Rows from expert 26 of block 3 of the denoiser, named by matrix and row number. Rows with one number belong to one neuron. Each number is 128 + 32 x the weight over its row's rms, rounded and kept within 0 to 255. All counts start at 0. After the name is the row's rms in percent of the matrix's.
# up: expert up (model.blocks.3.mlp.up, 32x128x128), inputs 64-127
# down: expert down (model.blocks.3.mlp.down, 32x128x128, transposed), outputs 64-127
up.49 119 [126  54 108 156 165  97 114  61 188 114 155 118  97 145 136 193 123 112 142 150 172 134  99 128 131 194  83 151 100 113 174  91  99 143 119 160  41 101 129 130 115 128 178 119 107 148 120 152  71 125 122 102  99  61 142 164 181  92  80 112 123 140 124  72]
down.49 117 [ 90  92 113 154 164 146 142 166 147 129 150 126 124 152 140 193 107 171 169  88 114 206 179 115 163 128  98 127 187 102 109 129 147  61 129 126 127 161 112  75 133 117 128 129 136 129 124 135 127 130 114 255 176 133  86 173 153 118  96 130 157  99 120 138]
up.50 116 [162 127 162 119 134 161 137 124 129 118 114 160 103 117 131  77 125 104 144 129 110 110  98  97 111 128  95  97 129 124 125 118 212 145 177 110 108 147  89 162 135  44 143 186 147  65 135 136 153 113  63 144 109 203 165 110 140 124 179 178 123 131 130 161]
down.50 118 [107  34  78 155  88 144 168 138  58 127 149 103 103 128 183 161 133 122 126 149  99 107 124 170 112 117 125 152 179 149 117 152 108 137  37  59  93 125 120 135 127 123 137 128 167 138  94 152 124  89  94 172 107  57 163  93 108 158 113 141  85 113 209 100]
up.51 091 [180 180 140 121 123  50 119 159  39  65 140 119 124 109 125 134 129 109 129 126 148 103 143 126 119 105 115 131  74  93 151 119 110 127  77  62 107 122  73  87 147 163 124  70 131 129 128 129 140 115 107 151 241 115 109  95  93 131 132 138  93 129 127 133]
down.51 093 [ 93 193 148 134 144 150 104  88 181 168 111 154 113  94  83 124 124  86 152 157 122 110 126  84 174 122 118  74 127 219 131 132 126  93 194  19 138 126 162 147 127  65 127 117  88 136 124 109 123 150 151  94 147 120 112 127 137 127 129 110 107  94 126 100]
up.52 119 [ 59 122 112 125 170 148 109 136 107 104 121 129 126 138 130 193 159 138 121 136 130 107 117 134  91 121 159  46 135 115 108 132  68 110 120 123 103 128 127 152 123 101 169 147 128 180 125 178 127 102 136 114 233 111 190 132 108 111 147 118 124 114 160 155]
down.52 110 [192 152 133 123 139 123 119 117 143 152 104 156 127 164 134 132 135  84 135 160 126 181 175 130 140 117 156  75 137  78 179 100 118 130 115 140  76 133 118 116 118 146 123 134 145 141 185  48 155 188 135 206 172 131 156 128 109 115 117 135  65 141 161  97]
up.53 122 [101 128 161  73 179 139  85 126 110 168 131 126 154 154 201 144 108 130  80 150 107  96  88 141 123 183 115 129 131 134 159 129 200 108 149 115 157 145 171 144 162 121 182 124  89 153 108 128 153  77 161 116 122 115 126 178 170 133 110 134 169 123 133 202]
down.53 107 [ 93 103 100 114 118 105 121 131 128  72 134  75 123 165 152 136 137 132 112  58 103 175  61 116 117 137 131 131 128 101 136 145 131 148 182 149 128 108 147 169 129 147 123 139 137 139 169 120  55 169 102 110 143 121 143 160 183 144 126 128 111  93 118 160]
up.54 095 [ 82 169 119  80  92 135 138 112 133 127 125 157 140 163 132 191 157 174 147 152 127  49 134 138 128 128  96 150 102 130 122 123 125 120 181 181 157 180 146 158 170 127  53 100 136 126 165 158 163 140 154 127 128 115 123 127 125 123 128 127 111 158 141 149]
down.54 096 [158 168 117 128 155 137 113 119 132  74 115 141 128 139 123 171  81 132 126 117 133 159 182  51 148  97 139 102  85 161 120 187 125 121 110 173 106 114 113 110 145 142 126 105 114 130 127 119  91  87 104 153 122 144 109  64 185 134 172 143 150 141 130 126]
up.55 102 [151 117  67 115  92 125 123  94 125 121 130 131 173 139 155 162 145  99 169 145 191 175  93 161 139 130 149 147 126 128 122 117 109 185 138  97 127 110 220  99 151 144 160  77 136 105 106 158 122 142 141  81 138  72 144 105 119 135  98 116 139 149 128 119]
down.55 083 [ 93 174  86 175 117 118 121 131 104 122 131  73  78 203  88 146 173 125 149 120 117 181 146 125 123 132 136 108 123 115 131 122 119 117 128 136  98 125  98  92 130 179 127 134 132 126 128 127 151 142 133 111 125 169  86 166  71 106 124  59 151 150 101 122]
up.56 103 [104 153  97 157 131 177 132 160 167  93 103 150 158 128 209 144 148  77 105 152 148 129 118 101 120 116 178 132 119 149 156 106  88  86 121 145  96  88 115  61 154 103 143  83  70 130  95 146 166 119 170  96 124 109 140 158  58 167 143  45  60 152 185 154]
down.56 089 [ 92  71 132  85 117  70 126  81 110 127 150 180 106 143  40  68 138 108 106  55 135 145 107 163 143  96 136 190 143  98 177 137 205 174 111 143  69  88 132 132 136 134 151  92 115 127 120 133 151 137  82  67  99 147 125 180 158 183 119 137 124 139 134 156]
up.57 108 [143  55 110 214 131 157 112 162 126 141 190 118 111 125 111 140 127 166 160 158 181 121 106 127 125 192 119 115 127  54 158 115  96 124 128 121  74 114 144 104 129 144 176 170 128 124 141 113 139 130 197 156 157  81 131 185 128 159 126 169 122 139 128 133]
down.57 107 [106  41 189  54 127  54 102 141 126 111 135 149 111 136 128 181 122  97 122 118 101 134 109 140 123 195  78 106 142 149 154 135 149 120 107  99 101 120 128 121 115  99 115 173 115 165 130 126 119 143 111  97 159 128  70 130 115 144 129 175  84 120 159 110]
up.58 082 [ 72 129 115 126 168 111 123 134 128 127 184  93 138  90 186 159 103 102 123  90  87 127 139  71 132 149 127 128 101 172 106 111 219 132 186 126  89 130  91 151 109 127 128 129 132 113 115 156 128 137  99 124  84 145  88  69 132 138  93 114 138 124 112  82]
down.58 089 [131 129  21 139 145 128 131 144 151 115 160  73 106  54 131 133 104 123 116 152 178 127 128 120 167 135 113 114 125 121 115 154 143 133 132 188 122 153 141 143 143 128  33 120 111 149 114 100 135  67 139 172 105 122 161 121 133 120 128 121 128 150 146 129]
up.59 148 [176 169 151  95 115 160  81 155 169 105  51 138 128 133 112 110 162 147 175 112 139 170 179 190 141 113 177 118 159 121 124 110  97 201 176 161 183  86  86  93  82 144 148 119 145 168 155 130 114 112 127 112 158 116 139 128 141 121 170 132 109 141 105 150]
down.59 132 [107 179 156 118 112  95  90 125   0 164  63 140 113 149  96 145 114 146 128 176 125  92 155 125 176 128 132 108 177 187  96  81 128 112 118  68 114  40 172  78 130  90 146  85  96 128 121 109 140 137 145  47 132 132 120 156 145 145 162 155 128 160 118 151]
up.60 108 [143  92 124 134 132 130 186 182 159 146  97  98 124 103 146 143 219 156 156 128 132 136 129 107 151 143 163 141 144 146 130 148 124  82 228 130 140 127 215  91 127 155 142 128 137 155 135 151 128 145  76 147 105 103 152 189 131 142 126 171  75 130 129 149]
down.60 115 [170  86 117  89 140 133 204 179  46 113  96 122 125 133  23  94 130 126 218 106 126  75 140 144 148 125 178 125  88 133 132 147 120  85 114 127 136  81  63 112 138 108 156 115 127 147 104 106 127 115 135  76 169 168 127 133 119 112 155 169 108 114 104 131]
up.61 079 [118  33 130 160 101 118  75 155  81  95 127 124 131 130  69 127 130 144 114 120  98  49  89 136 126 128 119 125  66 107 136 132 127 134  61  97  94  94 162 119 141  58  71  87 159  43 141 118 126 125  97 186 128 123 132 172 111 136 123 168  68 140  75 108]
down.61 086 [119  36 167  98 101 117  52 177 197 128 129 123 155 110 126 121 121 117 106  97 135 180  38 128 120 146 129  65  62 101  80 156 137 114 123 122 146  61 112 119 103 100 158  84 150 133  57 140 171  79 131 104 122 120 185 155 120 163 128 166 140 127 122 145]
up.62 097 [138 134 125 162  82 118 155 193 144 130  85 172 157 105  78 127  90 130 109 158 172 112 136 128 138 172 134 120 129  74 127 136 152 134 116 114 126 193 135  58 141 131 135 178 145 155 130 106 103 134  72 128 140 169 188  85 128 105 133 110 112  63 121 127]
down.62 107 [134 126 100  66  98 120 125 170  69 116 129  90  98 111  77 138 119 135 122  80 136 103 154 121 124 157 133 175 149  81 105 114 133 151 167  66 137 150 105 229 144 134 105 163 128 121 131 205 134 127 211 145 111 134 155  87 124 144 106 110 123 132 142 130]
up.63 095 [123 166 141 181 127 111 113 119  94 165 112 192 147 139  98  72 148 202 135 221 187 125 140 109  62 102 118 161 156 131 122  74  87 208 135 117 122  76 104 132 126 153 112 129 147 139 137 135 139 132 177 121 149 105 124 128 133 102 124 121 138 147 103 101]
down.63 095 [126 104 122 126 128  86 133 121 117 154  90 159 120 160  84 195 142  92 112  30 120  98 112 114 146 174 129 145 137 115  90  74  94  73 103  78 122 118 161 127 157 150 152  86 118 110 148 126 114 119 129 176 135 129 138 159 108 118 136 181 165 138 112 131]
up.64 094 [141 179 114 124 117 138 125 119 129 113 100 119 113 149 130  99  95 118 102 158  99 134  67 124 182 146 198  47 130 112 145 117 139 153 123 199 116 168  45 134 133 125 142 185 140 123 215 103 171 125 114 128 160 137 126 115 197 138 121  98 142 135 150 138]
down.64 095 [118 154 142 125 141 195 115 111  48 128 129 157 168 119 110 151 171 114 119 111 146 128 101 128 128 164 121 103 143 151 128 132 126 160  74 179 113 163 238 148  91 119 107 119 126 127 154 129 118 131  99 142  94  94 127 209 183 138  98 112 156 141 113  89]
up.65 103 [162 182  60 102 176  55 124 116 101 106 128 201 116 116 167 188 125 117 150 127 145 122 128 136 106 130  99 148 122 109 118 174  88 106 166 109 118 139 160 121 141  62 134 124 144 141 187 119 144 144 167 135 154 111 141 103 139  89 159 143  80 118 137 140]
down.65 099 [ 98 130  35  87 110 128 119  78 123 144 130 138 100 157  82 177  68 119 192 113  73 137 149  65 127 120 111 129 130  93  88  69 128 157 169  44 118 126  65 193  92 112 151 110 166 136 111 149 120 126  67 189 144 148 133  87 118 176  70 113 100 105 135 162]
up.66 071 [141 127 129 133 127  88  88 138  81 109 164 126 149 131 126 162 128  23 130 169 155 132  87 103 117 124   9 128 143 132  66 116 157 134 147 136 140 160 122 154 122  75 169 123 167 140 182 100 131  93 128 114 127 169 134 164  54 124  90 156 177 137 116 127]
down.66 082 [121 133 113 130 143 159  88 118 183 123 144 130 111 111 129 108 148 146  94 124 176 128  98 135 127 134  29  68 131 106 126 128  80 137  96 136  80  60 138  99  89 171 124 119 168 123 165 170 119 127 116 162 167 118 128 141 111 129 173 137 107 154 131 120]
up.67 089 [124 124  92 157 169 143 121 146 126 144 100 128 101 164 133 110 174 181 118 143 168 123 150 109 107 131 219 107 158 163 107 140 145  64 130 118 128 113 214 129 119 129 155 201  98 108 122  46  72 129 125 134 131 141 153 140 134  86  28 174 172  44 139 132]
down.67 084 [183  92  42 125 167 128 121 171 157 136  92 120 163 170  89 104 142  49 107 128 138 136 145 128 103 133 142 130 114 148 124 180 143 146 133 145 123 143  73 105 128 126  69 143 172 129 127 124 166 189 107 119 131 118 142 126 117 108 185 144 173 161 133  71]
up.68 110 [ 88 127 161 134 209 115 108 226 118  62 128 132  86 126 156 131 157 115 191  85  85 100  76 132 131 128 152 131 161 115 143  80  98 145 136 155 127 171  14 144 128 133 137 168 122 140 143 132 137 164  94 152 136 101 158 170 129  97 155 116 118 107 203 169]
down.68 112 [168 133 125 128 146 123 174 126 102 151  73 145  96 102  32  95 128  98 133 207 139 146 115 127 138  95 127 107 174 129 116 122 136 110 128  88  84 118 197  98 126  41 135 114  91 170  72 119 142 135 128 191 144 132 156 194 155 103 105 106  79 115 207 128]
up.69 099 [117  79 124 123 164  94 108 136  99  74  97 124 136 156 122  87 126 133  40 119 153 110 105 122 170 136 106 138  71 133 109 129 126 122 164 116 138  36 159 121 126  94 142 152 173 127  75 166  99 166 125 169 128 133 197 126 168 151  96 147 122  88 181 195]
down.69 091 [128 129 106 109 124 197 127 157 136 130 199  91  83 130 119 122 150  92  96 130  74 219 156 137  93  98 166 160 159 127 164 143 125 127 152 110 128 103 117 140 136 135 155 182 160  88 112 184 168 195 121 129 137 111 163 169 101 125 123 136 127 105 153  58]
up.70 101 [209 115 120 151 128 139 160 124 111 117 117 190 123  78 148 135 125 148 104 128 113 117 100 153 131 125  90 118  82 130 192 145  98  53 123 122 157  79 124  66 133 133  40 128 120 157 128  97 100 213 151 158 139 123 168 127 105 140 147 159 106 220 129  87]
down.70 100 [166 113 151 119 103 107 100 111  99 158 127 103 167  93  47 128 113 113  60 148 159 119  89 119 115 129 104 176 139 152 131 157 128  96 174 147 130  40 125 255 135 123 115 161 119 159 144 136 170 131  92 100  95 161 130  41  98 145 131 115 143 133 157 125]
up.71 103 [116 118 169 163 109  74 126 119  99  79 120 189 128 134 178 154 105 128  44  95 152 104 113 100 168 174 107  80 131 105 168 137 135 120 141 165 144 138  23 140 128  89 119 162 140 125 135 116 133 102  99  92 111 163 172 154 129 137 116 137 132 169  62  84]
down.71 093 [126  76 144  85 160 150  69 111 115 162 143 139 105  79 130 128 124 172  76 167 158  87 118 140 134 119 108 129 101 201 133 130 119 126  93 128 102 128 189 144  83 210  84 133 132 137  94 158  72 119 110 127 140  89 158 109 144 161 144 125  92 121 170 168]
up.72 096 [116  98  96 135 162 127 120 207 130 105 126 125 123 123 126 109 142 153 128 109 127 122 181  85 123 109 162 148 129 162 113  56 149 155 101 113 142 172 129 118 133 130 122 134  97  93 101 117   7 172 138 163 147 153 141 130 128   9  95 122 128  97 160  78]
down.72 101 [167 144  92 108 129 113 118 161 136 127 111 101 134 179 122 104 127  68 152 178 149  96 204  92 168 113 137 151 125 122 101 171 113 125 157 104 118 102 138 140 151 107 131 159 118  81  95 142 241 125 133 135 102 100  92 119 116  58 168 128 128 147 175 160]
up.73 118 [126 164 129 106 139 140 120 135 126 125 122 175 112 146 114 191 122 141 101 136 145 134  98 114 154 153 151 128 133 112 128 120  97  75 206 113 110 119  33 104 109 130 118 127 123 132 146 131 104 167  86 121 129 116 130 142 170 169  77 121 197 113  91 125]
down.73 110 [161 167 107 162 126  68 140 149  63 112 121 127 125 132  91 157 155 203  67  73 162  72  68 128 104 168 136  75 128 102  46 144 132  94 148  92 130  81 196 107 123  84 125  88 112 129 110 109 109 126 123 154 122 189 139 157 116 125 131 127  66 120 102 130]
up.74 101 [126  89 128  96 140  49 224 112 149 132 111 121 109 132  91 136 128 105 124 105 111 148 122 106 130 124 183 114 127 126 115 178 140 122  78  97 105 119 115 130 119 193 140 108 145  96 102 144 124 119 169 129 105 136 139 139  87 158 124  45 110 117  97 117]
down.74 100 [131  63 131 155 174 127 197 104 105 116 141 121 156 119 188 141 127 129 127 130 130  69 136 122 178 113 115 132  89  48 148 112 139 150 201  93 139  93  96 191 154 143 117 142 106  51 126 118 134 137 109 137  83 118 128 161 120 174 130 115 148 142 118 102]
up.75 093 [156  86 156 150 126 133  81 147 166 156 106 125 172  40 152  75  57 126 128 103  94 133 191  64  98 127 129 129  82 152 169 118 179 113 111 188 152 129 173 128 156 170 144 144 137 124 128 114 155 104  95  76 152 121 116 177 131 130 130  62 137 112 146 139]
down.75 089 [150  25 142  74 112 119 121  80  68 138 134 127 128  51  95 109 102  92  91 118 132 126 129 168 136 135 103 113  87 116 115 149 144 116 165 170  92 148 111 158 134 134 113 128 105  77 163 154  55 127 127  42 159 130 100 141 117 131 122 128 137 110 125 131]
up.76 091 [ 88 126 128 130 177 141 130  72 108 144 187 141 175 117 145  91 128 134 126 150 156 131  89 130 103 182 130 116 151  83  74 165  85 145 121 175 149 144 155 113 124 132  84 116 146 101 166  84  79 136 136 108 151 149 201 148  81  89 156 127 123 135 130 115]
down.76 085 [135 128 125  69 154  95 119 116 129  86 140 128 145 158 103 137 109 123 134 117 169 112 156 160 132 125 124 115 104  97  88  30 145 124 208 164 128  96 160 126 138 110 128 151 198 174 109  88 138 114 114 106 111 123 120 136  77 130 125 136 129 128 106 179]
up.77 084 [180 172 161  72 131 150 111 142 118 140 117 132 138 129  97 121 172 205 137 124 134 140 155  73 121 113 162 200 135 202 129  92 142  90 118 130 160 135 124 110 134 149 147 115  83 102 131 120 162 131 167 124  97 129  90 140  38  74 121 149 125 156 176 115]
down.77 085 [100 105 118 195 133 122 132 106 144  35  76 112 122 149 128 132 134  51 107 138 132 126 109 171 158 117 131 165 139 164 103 137 163 168 128 131 128 107  98  75 126 102 123 100 117 119 157  89  73 112 103  89 128 170 130 133 114  91 177 146 157 137 148 190]
up.78 110 [171 129 103 127 136 128 147 119 125 116 122 100 167 121 141 127   3  60  77 123 173 132 171  99 165 146 109 173 133 127 171 124 135 122 151 115  68  71 140 120 114 191 189 131 123 112 107 128 118 124 140 114 123 176  57  46 155 167  86 125 133 157 197 130]
down.78 100 [ 21 133 107 170 133 103  95  95 106 156 185 112 167 120 142 124 180 148  88 119  53 139 110 140 108 155 103 118 167 121 127 132 152 144 139 186 199 180  87 130 104 134 124 156 172 156 161 110 150 155 159  16 131 135 126 129 115 179  49  95 120 145 130  94]
up.79 081 [143 129  84 139 126 126 105 167  99 121 106 139 149  97 114 138 107 165 146  76  53 141 167 145  63 133 156 104 133 142 126 129 136 137 126 166 192 118 140 138 105 133 118 116 130 125 170 127 133 135  71 156 216  94 115 159 125 175 200 127  94 146 127 169]
down.79 085 [140 113  97 132 173 131 122 128 137 198 103 145 129  83  87 157 124  66 135 158 150 144 165 134 138 133 126  95 123 190  67  74 164  53 137  81 103 129 148 130  87 121 151 130  95  71 126  97 157 145 195 115 151 128 146 120 138 129 134 141 124 153 128 129]
up.80 088 [130  76  68 127 116 137 185 126 126 129 184 128  63 147 128  93 139 125 102 102  36 128 113 166 129 145 118 132 159 163 110 162 126 137 147 208 161 119  87 132 150 124  45 140 143 131 188 131 108 227 154 124 212 110 128  91 170 136 132 118  89  79 160 171]
down.80 092 [179 147 115 110 175  90 123 108  75 135 134 132 172 109 127 147 120 128 128 158 105 141 171 129  63 107 131 154 121  89 111 144 136 109 123 127 102 172 233 121 140 118 138 132 105 123  87 129 189  32 136 131 145 129 133 111 128  71 101 131 134  88 127 146]
up.81 104 [154 125 111 111  82 200 110 182 134 108  94  99 118 133 131 128 209 142 123 115 114 171 138 106 135  68 149 167 167 121 121 120 114 132 127 111 156 128 110  86 132 169 137 164 155  77 110 123 103 110 158 108 135  18  94 128 112 166 116 125 105 124 123  13]
down.81 110 [160 167 169 112  97  48  88 135  42 188  71 119 135 169 122 130 134 142 133 196 164  96 137 132 134  93 122 146 223 103 111 131 120 104  86  35  99 122 104 163 130 147 156 128 101 123 102 130 134 131 130 191  79 202 108 194 164 170 126 142 128 125 158 172]
up.82 097 [104 145 159 181 119 134 128 226 134  67 116  85 100 141 130 102 131 128 143 146 112 188 187 140 110 126 134 117 140 135 175  81 142 105  76 158 150  91 132 118  87 205 147 129  63 129 105 128 140 100 158 108  90 114 114 124 120 139 153 122 150 139 116 121]
down.82 103 [206 133 158 149 114 137 107 129 130 144 148  84 144 117  75 106 115  89  87 131 136  92 113 100 101 123 121 117 127 133 196 162 110 182 128 212 116 118 100 129 163 129 131  85 100 123 138 124 131 135 144 109 147 161 111 129  41 113 122 134 121 172 114 149]
up.83 104 [110 124 165 178 114 154 131 101 171 112 146  73 187 158 224 132 143 178 121 166 126 125 161 132 145 135 135 178  94 162 146  76 156  92  94 103 122 156  94 116 133 147 178 106 136  66  89  59 182 177  76 128 131 108  86 124 180 170  87 129 126 133 148 127]
down.83 103 [148 128 130 170 102 113 100 118 166 130 131 127 125 163 111 139  83 136 138 130 126 123  82 132 107 132 119 128  40 131 159 208  90 138  85 154  88 205 160 125 117 156 137 142 128 173 122 115 129  70 126  52 125 122 146 138 144 101 194 208 126 125 122 143]
up.84 097 [119 120 112 115 204  98 114 115 183 123 128 128 164 146 156 149 148 115 149 124 128 118 144  95 113 128 123 132 140 156 109  60 185  99  96 136 125 122 142 134 142 132 111 122  59 111 167 132  85 128 170  99 222 158 115  70 179  95 204  83 159 134 139 135]
down.84 093 [123 131 115 130 106 148  57  60 131 128 150 168 131  83 130 123 132 167 164 172 130 144 194 133  80 127 140 137  79  80 129 221 123 131 189 133  98 136 116 135 100 140 122 129 126 168 197  97 129 124 113 118 180 131 135  76 139 105 139 104 141  83 129 193]
up.85 089 [ 86 118  91 132 219 124 112 120 104 135 127 176 138 128 127 118 132 211  95  79 145 114 136 188 134 139  84 166  73 157 195 142 121 104 142 161  39  93 149 139 106 125 113 180 107 136 127 132  92 133 125 183  75 126 142 130 141 193 149 131 140 131 109 129]
down.85 094 [209 149 125 128 206 129 135 120 178  21 157 154 123 125 153 114 127 112  80 149 133  93 127 154 126 128 106 129  63 160 146 106 138 122 134 136 207 106 138  89 124 118 128 156 153 168 121 125 148 121 146 147 151  93 130 127 160 138 126 101  72 123 124 129]
up.86 105 [139 133 143  68 165 127 147 106 144 162 139 132 174 120 129 133 133 184  97 136  92 144 127 116 165 156 130 126 118 199 127  94 135 143 103 105 244 177 121 133 125 132 150 111 125 144 114 138  92 138  83 160  87 127  99 205 124 145  92 171 135 140 196 102]
down.86 103 [113 126  87 176 105 167 173 135 131 111 121 136  44 158 190 130 140 121 128 149 136 120 134 215 102 136 131 156 128  99 104 143 148 118 173 128 102 112 244  90 127 140 106 164 113 142 142  73 102 108 143  74  74 102 132 159 149 144 131 123 129 141 166 215]
up.87 118 [ 70  89 143 104 132 196 146  59 147 184 149 119 128 127 163 173 129 100 129 164 103 183  97 157 113 131 138 162  91 140 136 105 128  62 172 157 135 134 110 138 131 111 167  77 115 142 126 147 123 144 124 164 119  60 187 155 150 130 112 141 189 127 133 116]
down.87 114 [135 142  89 138 133  32 150 145 149 101 131 104  80 195 145 154 108 129 164 139  98 176 136 158 144 176 148 132 128 111 188  74 112 175 120 159  99 107 158 110 105 108 131 141 138 116 127 221  70  80  87 202 152 106 119  75 134 133  84 150 176 128  63 182]
up.88 102 [ 54 129 160 185 133 174 126 163 135 150 116 124 114 111  82  70 112 143  83 113 128  72 137 180 159 156 119  97 121 178 168 148 129 118  91 186 139 132 117 128 116 141 130 217  61 134 127 117 101  98  99 124 139 142  66 118 168 164 167 117 148 174 127  64]
down.88 098 [164 129 169  93 171 170  77 141 103 126 130 210 189 127 111 191 146 171  88 141 164 135 130 163  95 141 170 148 129 167 198 101 180 112  80 161 147 125 150 119 145 155 144  80  69 173 128 117 202 145 126  43 111 130 148 111 139 205 110 128 125 128 111 107]
up.89 116 [142 119 174  66 145 151 148 109 115 120 165 164 133 105 133 116 215 187 123 105  77 124 124 127 149 139 131 188 138 185 159 183 132 124 174 116 128 155 149 138 117 125 255 141 140 122  86 127 131 102  53 137 146 141 110 146 106 114 127 128 122 107 132 125]
down.89 109 [152  68 101 180 148  72 127 149 160 130 137 116 149 176 160 115 126  88 133 128 126 105 101 136 100 132 141 196 146 150 114 104 159 149 119  13  99 149 147  94 141 115 136 118 150 110  98 130 132  94 129  54 127 111 150 150 127 172 113 143  68  97 172 156]
up.90 100 [116 145 124 120 134 151 142 133  51 104 123 144 166 131 130 136 121 132 187  83 186 118  88 184  93  96 138 150 134 169 128 118 123 125 116 119 144 112 101  87 128 128 115  70 121 107 148 161 148 196 198  95 129  73 142  84  85 100 157 128  56 168 153 136]
down.90 098 [114 119 124 143 117  87 147 129 151 163 150 126 112 138  62 136 147 126 110 155 132 174  63  65  92 101 129 145 121 136 114 105  70 129 195 154 104 119 121 174 132 111 143  69  97 146 116 126 186 108 159 137 139 171 117 121  71 127 107 111 142 136 141 109]
up.91 050 [125 182 124 128 130 155 131 152 128 107 111 126 131  96 137 151 151  41 125 129 128 165 111 135 133 120 186 107 146 159 126 110 212 128 105  77 132 110 110  95 128 131 150  28 130  75  96 126 123 126 138 119 131 123 211 126  64  79  84  92 144 134 137  98]
down.91 063 [ 73 121  86 159 109 121 135 139 128 152  99 129 110 128 148 134 128  99 121  95 140 154 125 129 108 128 130 138 159  50 128 128 102 163  96 141  55 122 124 127 131 147 122 121 128  81 115 136 136 138 100 156 125 128 152 194 115 139 177 112 128 157 141 121]
up.92 095 [ 77 153 156 126 131 128  83 198 127 131 107 141 130 137 123 123 135 178 218 114 141 113 152  70 127  78 125 149  81 126 113 145 149  85 105 159 107 164 128  29 102 147 199 116  42 139 128 193 180 122 126 106 128 130 139 127 107 104 186 128 105 135 133 171]
down.92 095 [143  92 117 128 126 132 114 112 131 123 133 134 131 159  78 123 137 124 165 110 118 133 112 123 108  49  88 159 159 140 135 138 154 202 125  16 123  86 149 162  96 130 144 135  68 177 151  87 160 128 171 119 138 170 169 139 131 115 117 106  95 133 151  93]
up.93 136 [166 118  73  93 124 130 109 125  96 128 148 119 170 129 140 171 193 101 121 106 131  86 137 117 128 154 125  83 129 138 119  91 123  68 103 157 111 110 180 152 172  64 132 121 106 134 121 192 128  94 157 102 130 128 159  95  93 201 176 157  48 112 163 149]
down.93 127 [153 157 111  99 128 118 100 105 159 161 102 125 101 133 171 105 138  97 137 197 114 151 143 144 112 103 127 114  74 136 112 109 130 115 144 130 172 112  82 111 117 175 138 136 151 110 175 135 113 156  92  77 118 191 137 111  62 126 129 123  99  70 188 144]
up.94 090 [129 165 144 130 129 100 124 171   6 116 130 134 115 132 126 120 133 116 105  62  86 110 131 153 163 111  76 149  87 112 123 131 152 126 195  33 127 127 110  61 129 120 119  83 110  92 132 148  94 122 119 131 123 127 130 160 152  89  67 128 160 130  98 124]
down.94 119 [ 96 145 118 134 127 177 126 155 220 134 145  76 126 128 118 137 120 142 139 134 108 125 120 131 135 119  79 146  97 151 128 113 143 123 119   5 135 127 121 193 137 170 159  47 123 138 144 136 129  97 157 209 121 136 126 104 150 139 151 138 120 130  98 169]
up.95 086 [161 132  75 221 168 102 116 151 114  69 130 128 108 171 160 131 143  24  86 108 156 138  95  98 112 127  28 161 179  97 106 143 179 148 138 129  91 150 147 126 128 108 113 156 208 131  69 156 129 159 130 129 131 119 150  95 154 128 101 132 154 111 169 113]
down.95 101 [ 68 137 113  99 173  92 127 151 146 169 122 151 122 123  92  72  83 151 141  93 129 213 116  50 111 129 132  78 162 126 163 122  95 127  39 110 170 132  71 113 126 128 160 144 209 122 106 132 118 125 135 166 183 138 181 145 108 130 153 134 130 135 129 134]
up.96 106 [129 159 123  90  90 136 155 115  91 189 129 250 115 129 150  95  86 129 161 107 131 125 153 134 136 117 163  99 120 142 111 172 128  40 123 150 154 111 123  25 130 108 118 148 104 127 125 144 120 132  93 130 129 133 154 129 113 132 186 128 200 110 112 149]
down.96 106 [185 185  95 152 129 160 162 152 112  93 155 104 128 117  92 130 142 162 123  61 106 132  92 134 100 127 106 151  92 125 128 133 148 165  78  80 146 105 185 206 143 119 135 107 110 103 140 125  86 119 148 128 124 174 127  50 134 105 121 131 163 124  11 139]
up.97 109 [118  53 118 118  97 141 160 196 128 129 229 127 139 144 135 130 141 137 113 124  95 145 189 114 130 139 161 136 118 122 125 141 182 116 145 125 167 123 171 118  94  68 148 159 142 119 127 138 142  97 157 122  95 128 142 139 127 118 137 131 154 110 130 126]
down.97 100 [129  54  75 135 117 130 120 193 132 122 140  52 135 131 165 165 128 112  85  76 115 150 161 113 111  90 124 146 117 131 118 136 113 155  67  74 122 141 125 121 156 167 127 147 121 120 154 126 144 112 142 152 116 141 152 138 128 124 109 134 148  89  97 133]
up.98 079 [105  93 105 138 137 117  62 124 108 113 132  93 141 111 225 131  94 115 217  89 111  90 127 150 144 111 169 129  95  30 194 126  87 108 116 140  81 116 150 156 126 174 180 133 111  93 111 121 130  74 118 155 142 144 109 115 144 151 133 107  94 128 128 228]
down.98 079 [104 152 146 130 149 128 104 119 126  97 150 170 115 159 130 118 120 118 176 146 107 128 106 108 131  75 113 104 140  89 157 160 164  82  86 104 165 180 128 136  50  81 128 107  92 133 131 156 123 160 197 133 146 120  74 105 143 154 113 131 125  79 140  80]
up.99 093 [134 101 159 128 128  72 159  92  64  69 108 127 161 128 126 132 138 127 120 120 126 176  96 172 122 131 104 112 155 128 107 187 131 142 129 157 135 120 163 144 141 132   0 129 122  90  52  47 185 136 130 104 136 111  98 121 116 206 134 139 112  98 110 166]
down.99 106 [128  73 175 129 115 156 178  87 169 200  82 125 131 124 123 150  67 128 138 165 118  85 147  91  43 104 132 128 140 164  91 102  84 127 150 123  98 132 131 130 148 109  33  80 134  98 140 174  89 127 132 147 137  99 132  99 117 151 176 179 146 124  95  84]
up.100 070 [124 130 122 132 147 153 140 181 130 125 128 131  86 121  96 111  64 136 121 151 123 133 142 140 178  97 128 126 123 129 101  75 137 203 141  84 142 114 108 122 128 129  75  32 100 113 164 138 138  65 154 118 122 121 145 153 119 122 119 135 116 136 104 127]
down.100 089 [128 165 134 165 117  99 171 131 128 111 132 146 135  94 107 127 255 125  74 119 102 127 142  77 128 123 104  87 149  99 126 125 131 110  87 154  37 109 144 128 128 118 100  53 131 133  43 124  82 120 134 206 104 108 106 199 127 111 167 125 127 146 119 128]
up.101 085 [ 61 134  96 126  81  90 120 104 130 142 132  67 204 131  60 131 132  69  82  97 158  96 135 123 125 109 116 141 100 144 102 134 173 125 136 149 147 142 233 128 150  97 158 102 120 127 123 110 129  61 103  94 178 203 103 169 119  63 146  83 128 128 120 169]
down.101 088 [151 104 120  91  86 129  72  78 185  65 110  78 117 129 143 152 129 153 115 149 101 140 128 133 153  88 122 177 126 128 132 154 123 132 201 147 121 126  44 146 144 131 113  89 176 130 153 146 149 158 141 177 102  77 215 124 141 129 118 107 163 177 154  68]